python train.py --model="self-supervised image encoder" --downsampling="max" --lr=0.012 --momentum=0.95 --batch_size=128 --weight_decay=0.02
Rows from block 6, named by matrix and row number. Each number is 500 + 50 x the weight over its row's rms, rounded and kept within 0 to 999. All counts start at 0. Numbers have three digits each. After the name is the row's rms in percent of the matrix's.
# conv: 3x3 conv (model.blocks.6.conv.weight, 320x320x3x3), inputs 120-149, a 3x3 kernel for each
conv.195 101:426453524386402426414359397486542514579529523455433382388458496364429434409360499476631467477494471555412469456491472514454424493392461532561557484612524402539611519459541565490536561474459530480519530496504447456477538515517475478486459469489517500449494459464491497504449486543457501519584544495527691513525559452514507475470486499424452505465459482552605575534588506572574492473521510426432456415439509480543547432446528469461585447461519469438403508533436495471492520417441482528509480430407420409429468432495389458461381527487510529587581585471479600582623625527499506499431561461502577451530543469465467422496490485445491494393369508427448482567509457592526439596554458536446436529388445505481566460526510362505523498526527528546491610608525585505429500482565577483556566550565515501483512447500524466541
conv.196 099:452426520483435515489449471561483490557545537402454481491399480525519382506548558630529508502562499532506427483492525400420567548407475600520587507427458509544445502493517535526505518510488484452487443464461466443478523478478558480502439454453471526488466542594477507490521527508518592572437454454527585433554494493510517441426476571410424479419454485520533392479581523455450502385379456486458489581496482446419518484399468504449430452565500456498519494494517552532489520575483474523510418370493539458473567540554454496552508449576491442451525565454529575482518456550563545508543495455475519515466461486440494449497491471426435495431487470477583580472490531501480455600546465482470466556539474525538507366429466413453480455424484526470518496531562444521554520527609561690617586556477464432517461403499552496468
conv.197 099:484583541459540562464476545518493460465466465475506460520475443506485493438439515579562570444621507434518463504502532489464511478514474525462613534463577485519497547456512577445508512486470529498498556458478465515542422485498466553473528540493492502543485429491538435457477477515498506523551562450499517516432500531514589515532517441516514556424520557488467545509513530533463553428499458405435419396534471500449475513490458528469410429472453416461495547430422462442447499513486526440515519552568481573516579667484573565516475461487471513542477464468526481409456496467584508605538527614508632612471459528492409444530530508448532417485524514549477459530627574538573630489450564555531547550502549547523483459541547429539434496504513587481504450467472481491402499490533546557588497568488553489434519482455471478520
conv.198 105:354346460345400535458529614509462514465448457499504478425463473566519520438513463438482499477454500467513549566600510578538468550502381501567491573531521528511463516464456492448461497507511450389528402408557535549493543461510534465488521487528541504431488441496461384438516517536506548490515538492554509487548583582442499490532504487447475462474519471428490486413515515458548469414356556415542616484565556441502510456514562476474547475486498415466507513482525511518511512509480458500483580546463523504442486504456463443493462543498581517482493474520454472492553541592410456428550504487483475521494545499519508475460456484531531454509556472459427394431503524448490487505549527449465481467510503546478478491471467407493482459483479507545469485498548466447528489462472548550571557493506489522509434410410444419478
conv.199 101:524498447523508563496535562507497386517563476539556406488510511458408583451447462462513532499495474527527447507438473428422408541459478569576464573594581491505445511491505533443408677557501419455478486437487577663576506496509511502479552575472422478517440530513476430465383427511454412481559538443567516521470528495487461468532456508508465491481479492587599644502553664506497509403483624314365501432468485500511469473475445475482456446439469514538543482481502424512479596590440541576452483446501454400454528495538486578487484565586487543556446485514454519518469553510435348385615507416566466451477587566402418500444350437460530511362559541445391463501481504520515486489575504437486516511500473597476460446460540569580565444487508430522571468427504514485504515558535609601495537565590555545546499595524529528521
conv.200 101:485513500499576564481554550491428385497453462517465507561572574477485481521521466603593537350539605464440420514446555499432491484512512456383413466553536459511489539504540497571519450503458413451494539558594582548564460489493454521514460511447536548520532591574516524537478546552511545555485514436470510521510628585499619592536551489486482476501483459558523494507509512488478520470507539463470552497503491459455467426389464505424467508477508533597625491597615541493478540604559503477479505516527410492530476505499545493529543520567443531554443485379481559341483396363538494471541463545503474535424508439471495507479418439481598639482531537513441547459477489551535508490454433551615578521542589394445554465467442485453466518463497495515514501455441464471460563499532536482458535475507505517522437439474483486436
conv.201 099:503547459539555484456519480505527482550552541562505530507467467526528491557622529489449529454495537471454487530503528542492489560517490492515539496509495552518448492538511465450455468463434426485491457448474460474466535514515574571521590572531491485530564532556538564563398427490456466563563581485543586587520539491443553522469468402484539479538559457394467509490541528596554458483512501472488485464448482512467531468486550440525556515506503525507477586559480504476465478506517449507549494485458492488515437526512477398500416427476439430407496529494496585528505510554547529466555475452512569450469491518427424517452471501520475473506444407527469507423459485460448482442449431457475541516489565541542524509482530485420483485465471481502509498490454561497442493437550471456480531430395572579529615536563618519619
conv.202 100:512482452452474489437467543444470482462447466585585583551534484629539537567480550475543511457545508358550448581505452573448457502564585526500562523543607492445415532550518504514507434439493484460524459446482507551558503504520577536525510453528563558563522541600477453531429496488518473504514473438464444496480465570496440463498506622489465539461458491458474490522548548439452511518463505420444438415518564568487422479501450457490446542625529524556557545490466473560560427512526509489552530474481494496490514518516500387516556411481512536557464488432446456397432532428535498493406479480502591505506551457645633505536548400529559502464504485400422501505436488496467510525532525524459517592499543578518567478474542506442516483471457469514477492511428597552477495528529527473446522603469480518519483487546500489495
conv.203 097:418472543415445439480524477551507547494456484590557510456490492464455510440423478479438512378678528558715562532478490504490511493547487515468497546384455579453480498501479417414474543442456479465553446397529484559494510512549526516483530483465450420410502443501528499564488515560521509507507508476548515526438562456455541511512528492485450467518488513505477383539508410483481527498534543519532545469461495526559490508540527509494465549506407509455468406498541526459484538625418523546398465497501491482583478505482602506563530505482497428476524507512618528508664561545536452499465511431470494503483557524577574546505512461536473505472435527400380475473489527466485564536566543447461431484406439619510465507413471483519551413574444464534482489500458531584529516564494569503492471527564469542524503453513497493581
conv.204 103:546474489504486584491488527557521621470567549362445435522500465418563436538564518410467480396592609310435490449485516444382441587526521514453436629654629526561577529443428536454442557448417439398453478511468529599568564512466555530509458481498505457486479462466416468506460473542573519575650558474520416470614599458498592560434484477531530526472531574550581561573555493490450423571599506517469516494429483490486424454414419510475444449455483571566537594569564476495511519579520465508498530549527464483497534515490484413477493491503525497517498523557515497529480481514545561466529614515406473461386474581407392505512449480621494430473496490496524442435478516462549494463548459505429441558505513423454437401443433427420458484465476463500518491508533533550546523518480492526491474461505416478447427434446515506483
conv.205 103:526554505526509477524532479453497513492458481444448412489442434420436613564502501559489479497585396455491433578572509595591569510464507472397483511373487539429598521582530578591449556482371614497419684525399548537532532540555495501545493523482630646585520533499479455468596510578444488544503524465571455506520442519481442511501538489511506492491473458568498455550549490544520503544603487547529452526504472556506472531504427515535497505579493529539480493490497540483492496494451401382525512422472444468476514490471518536482590515454472399420431372424533453392520461544529540404540480439401449458499568488546620435463470544541496540533474460517480498499507496464535520456465486514446550496414475406405409572542511542522491524500508453527512556470469490484528580480521508467561553517587537644581533583543442476423
conv.206 100:476438466468442418475459458506484495501443485445476467472509562508399502502521559539471467480465477377427541560557470589612459522563461492465498449412447503524543437482501478448425504453463449475541505542468498509495461513548456506496391447464440456514482473483437497428457504494495513454483488422493514392493534469534511428476553427485520480424452483515484585439386425406400421495429402505462386447497457513480483507453472530584479540534570505474535490438401474494470489544526416509386531506455567542496587527519527432503577525416598522592531536594508507590530506502443529576455483455511578356473473493399500469441549506549497536590436482637578536540503498539515519557555556518515472496483485517520539593530556552584585479469522448406429447437377481419354501396493596571520510569511488474527486454498444511486
conv.207 100:522497472535499497542518595545579505477587544466554515601536529450399398472448412486423515519377531485534620477433469534496517484509536523585617526517590560460468463446505458446461487501457543500553522424428471562556448450445416447458435438495452455485529557537559504447556539472596603592540568508555464476475397515463456522501531472485433470437443464517641554524672520507521452616524535433469448412461435500457349445469391487473460471525415472519497453454437508495438491495644562468417481464504503540462437468525490569491491522528435533506435426458483480496477509520529529564572572605536635556509529483470554447536588472503427524534527573549488479487470467532483455535535520470491491525531486514567521565549522481520526477445474424477505505506515535524538509428507482499561459464544501521517448488479499535484
conv.208 096:492512517482474487412454463553492532473451498448448499486548560393526530461565541537530489503449489434503576492500524461416548437407479463519458402516450452548427536439524576550560505524520511548551461530480479560444569559476509512516472517489526568559507527565511527503484408534490450496400460480488459548480446492443505532430454503506500446478543485558522594478419490470474510510507526507481436524466497505533556485502622464553556483469488524530525599503475459486497601503544461442449439444484477543522563557508398417502490522571425415453528532443527467442567508491509571496476412451493452501461520581458466602436434461462502448430481473421424469544484357601497409629547491427512510436510450466506564518468483484527477472473490445540517422441480442410481489497523549531463554507507488441493542528468557493488
conv.209 103:535473461563517538506460451455594516527526507512475451446539552434485529454505442524534470530484524500417475510614488450491481496512475564524523512580461498572494538569499506470441475485457480572577490542439432468505423435491450433491498482491471453467501428397509462442577624522443502538562541485612494470569534488472493398605493545542471459569480448500441480476484528506489516407529528370425474450525414454532505505557480493461501508541528521477471524536526627476516510530475542489472522485457521421499528481528509483470413471411531499511514585394565641398518505527564565482422569493485495575508594488533459493471591521620518460608494508525476492496546517457536479425496497533503546463516510483481584541522554455460561432483556487579544452523511501502540619585520613559564553497457388466464426435470465487524
conv.210 100:566604570469536551481489506510438440492438415502579497439455527548446483436382418564507576444318427474408431457397386489498427559459479538552469514555523529472485536469527522515541516619562473548523461473452534504507512443458474444482456434442498549569517548557537485524487508506588514436543596567492533444535578599450403489465497472469482482476445526462418456526509464557540509446415455469419430480549495466446457548485528505472509503582470492574485448520441418414462492549552555502439466473583526497475517571547419491415459509538475456457496450451528516444574542518469541525470452472495414467483464533525466493481438476494544566573456461480458581520501534511505519509547512469513574378402492445465523446463398491547446532571558522465451566531459534512514476475539525556493590508499467503486504484454503499439
conv.211 104:509500487511554482457494451497536522526520525513526472399467605471448521518491491646577481593516487597521443505501491546500488541526499517521472557506472492511487471471499420426495458478496449504540486547534459512460475516558526501530489482517498467493475445466523443375518403450488444454480595541470529511458540537504493585541531527531499488578462463478440535495506520564523464497503539542491491538484472549539579646497479542511455451453498520609525511522518523444445467449495534429408544495583568487424470470466515467574569477554514605726486552410542573442535479452510582665420601669494505593490436435443468448555543475441474608473454621462475473472416452459366400552428397428432421471480524447474429523491459470470432545546455453462478467468419467522533534463485513431347505463437533481544527474494546497468
conv.212 101:589540520582547524506445474505507446472482488444441439465487469565550486530473341637609453525493478479505523506519516516481522502590548476407469438476411426462527457468410476471421440529464448469503484520505479486440453554496539570453514504498517468500495494446474504504556520501504558548532580530567538453561565557539466516517484511513659464448488491561520413521529464475537518494580418475544462483512497501666533467561467424461449536522564608528524466430430518518466596506489480557532526525486491500495563439535539620565549501495571489567438448503449532525491543539481483468488508511509586490511517466503514507455493497471471480449439537428447526418462474424424487483520565627510476628456501494493470513505554542518546544534502535531577529515574531553559352392505445370444469385429401539537524502531515467541
conv.213 100:459406433408425429401453462468462502493408569440432544474461475438406513536553531455400545534502572509501513485511440469459453477452466511504542577564508491429465536447479553434507475550500462463526498523554476520512478510496498507490505488458450413506474449519454507580420535572461480532499454470482481539490480549512492487491483485523534481461465484453384507467424514521492516550490508423446501435547493500465512463534464471412534572492523539508519474521481431399523618567522477489504446476473479484499571602581542469546380431481488535498525625561621728570488529545561341444498462511564531618437507505453435447483428440538527520536579535569542545417430480413415462514464490492497471497494531554535495497479522522437520458411503455454483514510451517420465568551559613604517436498451387479489505477458517537500
conv.214 100:465462517437434477454421471429468399486430433476453490427443442463466384416507490636579563482427379367441485448469519397483560500508553502513537460468535490406544497547571469498523455457523501490545458463446572510488422451480535567560508531513448457429407441487383455511531515481499487433534500442551606490530520503477515475517532507505513489455509547459499515454477416517537387546475546505526468521467466461412547462415580457448611465416466554544580531438434601565514492411459493429493483523466503485478523421473530578543598561558431401432578515583515452534562511588543581508416395402522526546482475434414523472499513490493566530431438458432470466490449456592505537542503494440495435434430505474446469455469461511505478448506474540551514555536454530489503508549531610557509471479421451415472548531494479498467
conv.215 101:436504489552540530548481512516487472545561499425437494445448507458429448445486451537529501477518568505477573532510486441493477570544527522548566454453619531476509583528454492552500432506544488507423523502473418459471484476486467516503605525477579511499604547444646556492422495570485492465568559521487488538466351541494409583496560533410466505491514495557565547573528494532519480499480511510475462541503474465473533436480521570428436442385406520413463486397477446444455517569544515547463493465459469416474557466465444514565517473518519397467526508518541534508420425544551412502678645388490581524504511525493534612546539571534581505481523502531569562540499509460452485468445518431458520476481473468482483527488445594476503541484497529466490494446377482488470483575565475492454519516486405433475448524482425499439
conv.216 097:670667553547574508420485477534530548552489444405465525486492537491523540467461580653473549546502499533516595451513493510568494541502454471440474520423447475402518455478515484454451408472495536515552531556496518519473519462419462427530464467423583635509599725622562562551502498488435494489491549493413404449555374495529370480558514551517442478459476497520478453487413466535458439546417482488438485539443526509478460489516512468448468560588526615541541450496512525458448507474538539573569488483488469454499479480527505545455544417478458445510479409430481498456538478428464500613607477592446467550503528399462432505459496492411580559428494507493536555391429467387358405449456519513455459538480515547475497486476454537508485520491464446482571544635549576489499437505470453568338486452397457550554496567495524552472
conv.217 101:496430513468472513467459542378450506450472528520480545550479459546549524477428551483503538491537531544444510543500445583522502508490445435486570341508513402429522495482497641652450578627385466498544530490498495429466475503553514507506540494552560533565625529522536505468531469494521551481543503420462457476496508529468505510539529452480484466492475518472503480558576518519525446493412488619579545531584449514480488628529527546501487428493549455469489443462471489486496494443412478473489476517497499562456496562464442578604456475504444411472516557554505481522490516436498559493560454435634487534507492525479426438535514378470529590420514587439440586470516519452466506465475522521511493422474493471480484446477552466571501402504477494513463432513457497495497512577584462470499456524578559547491548558548504520490
conv.218 105:491493549487473441489480382482500514584532516515454471455507591483544521581548364490500520584448405570496484530490462462486564420510565514465521509541560600507468526484431434527522624589548353582627547541461554399424481495475503475462467457453535487510495540504471497462480531529512537488499459498508448501533615494550578446501518516495493456465515448461560538525506543541462531345506661555596439635470314516460476499420469541472478506486515500501486393452469523457474520564519549514441488484449519499484501456443461509481477462537507495470482540448569524448493481581465424467517459447497466510506422504471535522504550469417496514544443461478441569471452399431449449459471497482515515521525509530459522498508432491466543499551551477501565530535486536586515557525497562482486527504540537508498528490517510495473
conv.219 098:535499548514513552447463486416432544461415534494453519411461459441435471475450478547495416511459436409475454503491461507540552560564484454552450370506474440552510471494469431473453365493454500534525484492470582531493539498519484490548427494535470519465503517456496564478445511507519560524547622528409477482441385445492523472539536476492464477540481480487525541488514515505461445479542584409415531437393419510558407507493459522530415546523458537545463486523494558492467656499468499472489492483472501572551451504465509396521522434478491508457460525519523416485492435501402446541517530502537509633427477529533508535526469502444560451417472517487483456513510468555550538613614549500501483469495504474487570497462484438556479487534491434480510529551533439446469496509533428483497527477524566550492561571481550545524
conv.220 100:497494490491482505533480504508540505326434491475490522535529495562558571460526489485510597520531454509464447430582563430538473457584524504444523460422495460455424395557505415542558443556577443539492439461477445460536493478476460466440463441442434479503496485488531541530574583553484529549499550553507387577529523535480506483479433434438440464474463472513418462517438500559569506451552543491503501495559538480472542479448494490475500568534518504500469492540495498449495533482522544556508501557552468520537588517466503534479522569460472529478427520416414441457480480480534437501516543547523411473467528444450523487487438440511581459507512382531638450511570538500526476490529467477508522524522511443535516531542521541522586528522542485501544474511560588587581468510467518529447524533426544492495514487500490509516
conv.221 100:470507498484556500565586521437461453501455486519449501552618541616664447505616507502616604492540564473486499432426430452481453442500524566471484486470479504450449550494497483471506498541534469527437492518478477462423501497466514519513466459478434466476448503448434491479433403400532488492492480496602484449485411455519526459409496491433483459483489445510508438481554521491498453455435498423439494490505466544557499524559487526563466543565526501535557466463519492525517447488532519476479533589569509500514559541474642655591561527578454403530421427450549473439488435494513504468534422509540502514537533511534436516505479586649594603552527525596458526635578569548528606577518507599519453499483526529502556461539552524559589460505490480515527549510466504513494425462448494539435412479453438456523490518533506545561
conv.222 100:432485547508518515597627639496526519523538497535531468493528520503519555469525575513569516554519513501605460512496576467455536526500572534524493517487465522457399462473494406497465427439433536502517553556513506500473516501531523486530511493511436558603469554577541586593481467465510453444497461489418454585434465497478387426514444528482461565566516513513516491535534552484485502523540516520512511438437476477493574451507546477492584501537545561555500483518548510432534529516486568542550500529537512559583550511506488509482426477496483468470435438412469472431440471460516480450482589465528558530504494558520532494527517464369418406446457438540475468554555608482511564574607650506500618518557608472531540470492438476480517483553546513502463489464513548577531443417407420372300376337322612621553525558565548672674
conv.223 096:495458444511540566553550534450480483448436530449484538444498476458463472463531502558497466600475480523530568449480481513449437469409514481491546446440444524426448468502445471490499480476560492460538533486462569438577529494511525523539496475496557542606460463587487512560471589617460420593483422519501520431462500483544485458532498494465514533493480492477574525521502581555535541495501512467340383522451472552486500499529457467458420450443432494428420500513460592499472447505580536499504477483483487447445468453476478457487456485450476404498562613624470611550461547466537587552479600611439548524498501518508500397422470468523437433467430399496414478501508469468467556536459543456489497482516556496412471486488422472543518484449510428523516453464472460464469524499524524601502546572531503513551559594509544546520
conv.224 093:465547515506462438524418506494488428511548476477497524419501457509589628526513618541500473588441429515520521492539432515470481436416431448558487515591506470470514552382467532425497547505485495491423529470433464439486532551563421446442467493513514511551480481464527491417496527568497429448522496526477535538480387489579348511505469550433462484481507531504531608552499598466374452464527386527541458437509549466431478499468452541436493465493508484435467491433531458461483512464519545454512541531486452578456466504583414382470494504408438435500547524557541516510576553463539482551430504582496574528514585484505537424529502512517424492612508542596507552510580484528626592566604650485567596428555575486714590492545586482509500586549486476410466476444438469474412427469504470509479521513523582550550510552593445509572
conv.225 099:470449449505481479510489508508502476559509479509540515587525540525531573499443525441481517462518693514619670473479552549561565454511517521488573545484599569539532450454485479468497519493481452499579544548551475523506540539509504494537466498517493468476490520540479497527433476517532484507563478428531497532438518557476540564449432503478494536454494490513537534562518482553444346466507538491480507486475527520494389446459502446466429494483505492513510452466463476501530470464453476487472541519511564559518474491494538496535555528503549521488419412358381363369439428434527478507644471523575418475436464480524554474474565562557550481488590501410500538539502590552564590505456452515560537466499425488519460514552557575583667524496563447485444419409432461527575402377439421345393504477420557565498504489461597564496
conv.226 106:410473508481490436493484415483428445512514405557528505444480553472430509582529532440457448431415488453418480580522444460529592366396510500563684502426514524447462431541500455465483453483575406467652451436571588468474500514537508538564472498542495479526492434484507469458439462507446470545522484513388598591396399550552494476433458597497488532446487459499428549528408453501404424503457439472489445497510484551546476521563538490395504437586516562561525497524442474493586519500598461444416504470434460512515585448448482496481528535505590529532524493356461523463475509520552421449556488447538514444549585450503591518489512481514448457466560492493455456449427489440389426480485481509474497571518480604518508503562530485440484540447446481518516557594452499500474442504481569564502508551465479471409547539470445504509
conv.227 106:438494544491489493519542524523529493564509491448472535527565534460447541511606631472493395514530399619498571518490485492517467508576505450463506410534522459484475444458519466445544507472470504531525490493533456498514447457440507549499563529514409433426408415532507509556473477468472488494494529466582605484584518526480445475480536494486548368521524481518496483570535469508499470440562515418525474490514516442507511514499541537510499507444461543561571553572469498420471608499451546509413527520467498406406516489461520492478553712582717674526535515540509595526466487533486494440448510461623704432449413469440415496492488481480435492444446414448637481506533514535567491496503419503496506496485435428554503379385452477496475527600560543550549474489513529523536427465524476450464446477498428473510565552513479470463
conv.228 101:521519611513500535526483457494526579433496499459543489529517512518603572605530534453385503491482514426386504417503500548523511492531545468478559518466548503415549421441492448431439512489447522474479460381479477426560543516479584518460581530537465504493432479465513601604448495525423465448434499439504510525495430438510477501523523522511495544493490488460453478535536468551542526546553552504410438560421507519457620486424509451472563517490551543500532456472512419549540423430414513495509448473473540508500551520493482393506470563528462505428530528557562503508495426474459519499520678520493518373458476526492460454416442452401467436454419503490468529535506531571521493543524532508437474459461560517467540488482535579540574461511485531460515449503541470492522450495473485440448530451431476515491467452497448468530
conv.229 096:576565516569536452485473445494429532511478541562508468544565527561530454433509460458537517515506461478474451454462477510469510524505476600542483531462470482450511447501535433482528512487529471515531466557504441489486623542553582551516504510501760583522645532473483452492446513484521495495507487526398482532496454424456459485516561525476639517523483540469518426461552495552570484571527515548502495581534439495645558447555527499508479585551520571562517514520532501597501491555505524495543498524431387501509468511496372421492485513438545509477484517444442446488523535495484564500389424545442486539419501474550491581487512502436431624481507616486451454489509495463476533416476508501502486612634465568559524535487412473480501561577524474513495430478425410486510584576552638538509511449464394410537471442494428465448
conv.230 103:463514533537522530490509445514474507452451481469435470491510551473477516572526538564552531489457504476576549432527622437482597447550603508466469438443486426413519473516535486521469557569485508426455470438551516485550443511553496537548433481531498570507437493501421506474520521557502541575406461535547510482635399394596240434525519470495503514538505482527486501516545508480495507522451482585445541496370417430507611449574546512525584518459504510481507575534473487454509557527604534451544414488455381449474456534464428415461476559503476583552454493514446529472463573420538476451503501450502492442446475570416501554477489563512625538479520528442485584591488503472436442496463440459414468481448508505517532515451488474543539435534510546513495520503508526545472458489589510572511543604525380389428350502540404480495
conv.231 103:539540575517535523500473419478499569459442546470461527535564651517495628548545568604523484488360546433515501475461496436431467505473472445442401479496522537529528521464486457487488435473503464446445466470502472468477500503513505497483452453444564557539453454471415416434509471486538462440573573454370420512476360403554453512497423479532478510486492454414443447434469520439453478479503496498442464530563539565483430437493515524512506455457430513521474478432388525531513517581580434505531608568431544555468578569552459558550483426481572605582516472533462464496584512519551661582477568586575536627504483416438527490491509584620670482461590578437465529586514511496511518486521543509573533510578589467492588443531501468450476476399522452547500461455473554601584503524550426528568487438483428481493491523530391437472
conv.232 098:520428500475504505477518575554519449529533498485475464420489410647630478558600454392441497442447505444530510425472484435462483535511519449542540509506538436507465562525458493507453614562540471492457477506536445369438485467508440372493512422475477492489482530498540570549513415494518431491526470480477444505478503571320497490494525482538510503468516481519504435574608512617550456434452507430492485462421472532476480488459540444461484438492478462517433503559545375455467356404540471515431495524427562474462491540562495419437482434462463466447467499539497431500521537574570533494555490547547510488428495485448580530495536529558534591560500575554525580422433435586540502570541516519474480604511438609449554464485454541494509525508570514498428468454472437525567442521446535518506496509473500513510437469527441530575
conv.233 099:456514503476455489471426511484441542445491619487531531514524494514482394438445432425433509457487616499509523513505408479495445463483433386601555554563541474530493516514499398488506539545489498504536545494423558512575483500459452476467447454480483539510458512506460498542502488477494491512473476472457473575434501455497529577452455503531472537483484531524443467450443486461437481578518517428388481422522500563438442519423500486439526428475452417516484423518523489462535473528531476561549524515481419467421469513482545504476585413418439424511517547505448526637512569596468514555467601646515515476523539480493489461490490489579578576565583510535411442539521494504492413451470482449488499457499461515498515480526548496550510456441546461502517454484555453507448543521427452571571580566553598517447500475503471510536
conv.234 099:515510467440481555431591586563500421455548495445627543548494563547494570482512567467516455448474448456405475506555586550517549598526613540477475587501473541483416589481522593462502535460571415470457395530517463610589463421461463464480472491548560551568551519550543516516469493445459478459498497468539560529458563508373419476492485444499543497540492497431475440461486466527392493521528498486546484570497526505486493548481454508464485512468504525480501527521495553509542499395550429444542552513558519460488474474538537531505549499460511408483443468506460485462587538585526485512445546577518519588437505510459476480500405480525600551482478484483467470508527513493451495465434464512495482447477512496483479444435442479528488525512579560520573571503483555592555605441529579427497502387416480549544514538523495523520
conv.235 104:485564437502555484508471404484439511566499455507637483498578489432525552515417551575450385554695357464551596506510414555529545489472527468499380450507505431441512490461522569503516560510456437524600563433401577487468573530468529566550520547522482556516494458531544429462460495490509461375489560437515580369494545513502512567527485475429467453492518556463484511585521522482481504429500604460469551471444480469502437505525496517515529417606505379529612470487549466478440516681531449453466479440501520435425513493477438650442430539613525459486458439516540446451562511448521668622682534617598695608527513465479481506449433578455451471535532421448520538475494487488474492498464475523474468507485479516521457537511387486627579423521482482499490444433416549554395496555511496570494518474458462524534408370480461487507
conv.236 101:542511467463448445468443428551546521537488476515510507504519487408432442400409443439432427463503559460431473408412432481470425509493504519568536496497513552565529473554488444568517504482518483478404484567486532515459485489514401461487484496479456490531441459495464465522388492466469546492496483513519479536496528503571572548534507483497436530518461501501534560493500466551463461498505462538646488477596521481576493490552484428642489478469384439504450475511561425489539524425530513514555470529509466456435576483476470429594453483430458477527561479560592499515599547468483454530496479476478348436450427514440455467483500523579495444476479452579530515515510476531518479602570513558537468568553544615513474493452499499406523443380502396520497468490472519552524536443473529521413502602397465522582431503509435455461
conv.237 102:499471538512464548535463497555480513518486524484490479694604428545436600463453605553484620483547640371621498514578529523540561484538567487518485583481530542478533417501474458520456498568461558429456478487503481385473472480487475452533523473447455484571495539529480455415543595551536497508486464453427519527442480509449535559482494588508446627464553587487532542490491578509478610522499439464482529507558520538594537536586491587577550406470515525480560455508542493490474496517481532558486555507509522468580452450509466469475489555580542632655501491403441401370491410366509491477469511396443572545518582525487636505607587413479471493523461465555508495479477503500515552433520504526476497608542517531408460455510555381489582447528644508533478488485479524464441565469432538391469428400568455467568517526477532535476
conv.238 099:468535483501474450458437434564487479468480544417400469423433427474570528562514540519505572451445484463443375466543510480485467561537533508442540589561467489505561439509505441507415541555526515459502597540600490478366539502486603531480504491505492475493510492509520499530496387406525701644478537575520432450487452406500597526513490451504507485418480537515515475496560532450497463500461450460490547575495571432461491492399571495482530506534535472484490487554565452472491537587532530469577492526542503546565458491552423511475492511612550544654552511539441465518495500472580580509593539658458513608512495427431437460521519480504518527509434574462504548488497512514452528544490514455487454477454458511446489513470438474476440470511465443439458546598542511566545592506507512559565509574518485514502451442489473477505
conv.239 101:473516495457491482475450504408473518378426487467459491447574480557512509545481507491414445474404452489436540543406439532422367445493453523587457511610536493603526524501489560469503652494494476608463389516600446507574497487450495491466496517487459583549446569596507483517542456445501517470527685568511465478580524479525517452525510536431474536503504472489457434522570458398512557520509501523534549588518590483474505532470471545482533581488555484549565499494481489515478579471400501488460439473598462443526515455495498536537470498493462470466484385549533414498510436485482537508530505453518563476463484480502543501504541513471501578553454520562431413426492481488472483471458465498520586552532589576414417568485513586537455585512509461493504375452569518475486460521521582497488520494464536523578502477518518458508
conv.240 099:485511438583560471581535501521502490490516541460463484506462496578466541456562560458479463429493451442448440516555558560580553550514455459448454447459451458517474504522498479522530539480489475475464419465461489543535509505494470516466488485481567502511471410513440403503447471463523468479532489484436438464471486418418541434534505502556515462477498450553472507514591575499545489530454438512491497542384525512462557489527450485504450484482481497475499496512512461433428530509506444508493499538473457481556533478484485484587505555517539545507506566539457514514406369452462472459570537488591526454446458478437461450431491448419543474584585530521514450472494511489519540498499508585487445682463419649560623512538455576542553493496531510478495479499524505483548381372424366343397372410397494570557444527531475465491
conv.241 100:478485577497564521502590448515510549489484492522563453463436426462465496467390413432525515480583485550563497454440512567499492502426430494578607535519562538427476502508479595451494508514534533479491485486427447514480529463452489511495503493508459477522547493544508525546536528453434424462397399525571438575409586557429570498505480465487582510538532486537499437477416457485493541474511536501553504493476484457478498531435513515498566494513528479472460481440465463456511499463456543556530498524468552441414504449437518477482558381447449418493476500491512485457472468531618494494502438527475652628472470492524485527531586454502478478446446436514534515577495491540466493503493521597567563543481470528506503507406483524627485531595485507552476551516446514468489517517474537490463500462515507517514559463500477477534
conv.242 095:449501519590539554502511440491563512515571590563516590522457495506479552711578494523574531477512542567489545506472464391490487472534494519472503533477465553487575521461452513494503479533561415502432479519432480486452514552554630553541534494476592611513576580512584557532577444482539505460539525524493498468474504425526441478509532570502524495523545437503541533576607492538552516435425477401403484463432487582502494612538495552527481456473547541524555496462414565544506505559429492498499501491433523510489544493420468434439519487476455517541497455509429507541378470543419486535477494479460575527571574471531458498495512582590521491512549562467525520502546530510520500527511549473523574472465491496498518510514448475565456439463490442429535470427474446463487499443420557478412577493416512528586532566590473574550
conv.243 101:511497503561560572585618583398444508479432432481533475530576484491535466524545468537526491466341375540384533534491453579479469518489514513536465541491455492449496547464411516469521536430485472490515566620541566524600513533443541517516496435432511498490501533534475497499455502539515501503540525524572514482521513502483476403491501500542514498546474453435416437471450408461476527491489533451518549550527489483561536475550542512499572581549514544539539488544523483546551615549589555558728494467475447441419492457450524495487531453458566426450500483472544552469562500410464490493469547452407473495589593534537524620538577641435505428489610503514548485506487490481479578517510590515477511551495542434375463519455524509549600526532571482477487421349396452408443483503535516621657500580544500471460448396400399349372
conv.244 100:483505527534580557576579489481518504444426393483484448526590465497533448459507551452467374499497514515592472487477469458429431425386457494563504482468515417480492542470493503495463571459478488449474456459497475432483496478575500506511525557480442462443466452470564539555455419444491494541542502526512436440558543536475459478530510586486467464554522548520522483446450508438484514528449477517497518477563560379403421421394433502450569448385445501475556529580568463499564507643592499480461489495608496484523485500465514428503388457517449515437542514466481441490517451453429418473526503486492508550514496504470497553520455486528573550447464489517476487556465507497431461464415469565524625616512502550510507503404421434418441437480503535543456472532448518556487507558429445424455470448467600599524540553529465465472
conv.245 101:513474425553528472545538487516488414596611477400567518571592532553564601413493509543499436528524453589556451485462474498511403485505402523490473485515478424529548567502522555471514519449460541547461478544481504541535491503488462477481497473489530507550487474508499438412425449416542543466572589480509480431549536461578560549455442481466484447435455482519445474504459436478466487513424473551551499378456535494463459479471502460436429451511538479479441572495575467488473621559555544493584484460477497460442467522510525532546532505509602532518514549528454476494491476470437400619743487595760556601478521473543596493521486494398420496617458412617540430468454447439455406454435428562486498626535522572580546452512499561454498581497528527534520430478508438472511495490474449458395448443511511483553530480481448517477
conv.246 102:467472502486495459524488473515556517533524440516453422549595558556539643468416487495457486534540586574628708536522574597554550501429442470557512438523560474528545520543525542476463546520507491552595431493535509445463460496503502506529452497517500506416460490492564534492521537558550520509487464508425486493527453536580551654437529509466528506425432499461425544497449564426430555434525482527482570524467548543528449492465438505467461557533505472504564529617629527494446522649584455578591453458488514525526521469549501588490443479485464487669445483468465506518468486513581666623557572582412398464474454464451532612586540570507548516601599469562404402431474455395412472449480476468541514482558567528585504589508415490463421446434494549546513531582538497463481489492536465547530469473470504547564434442412449451495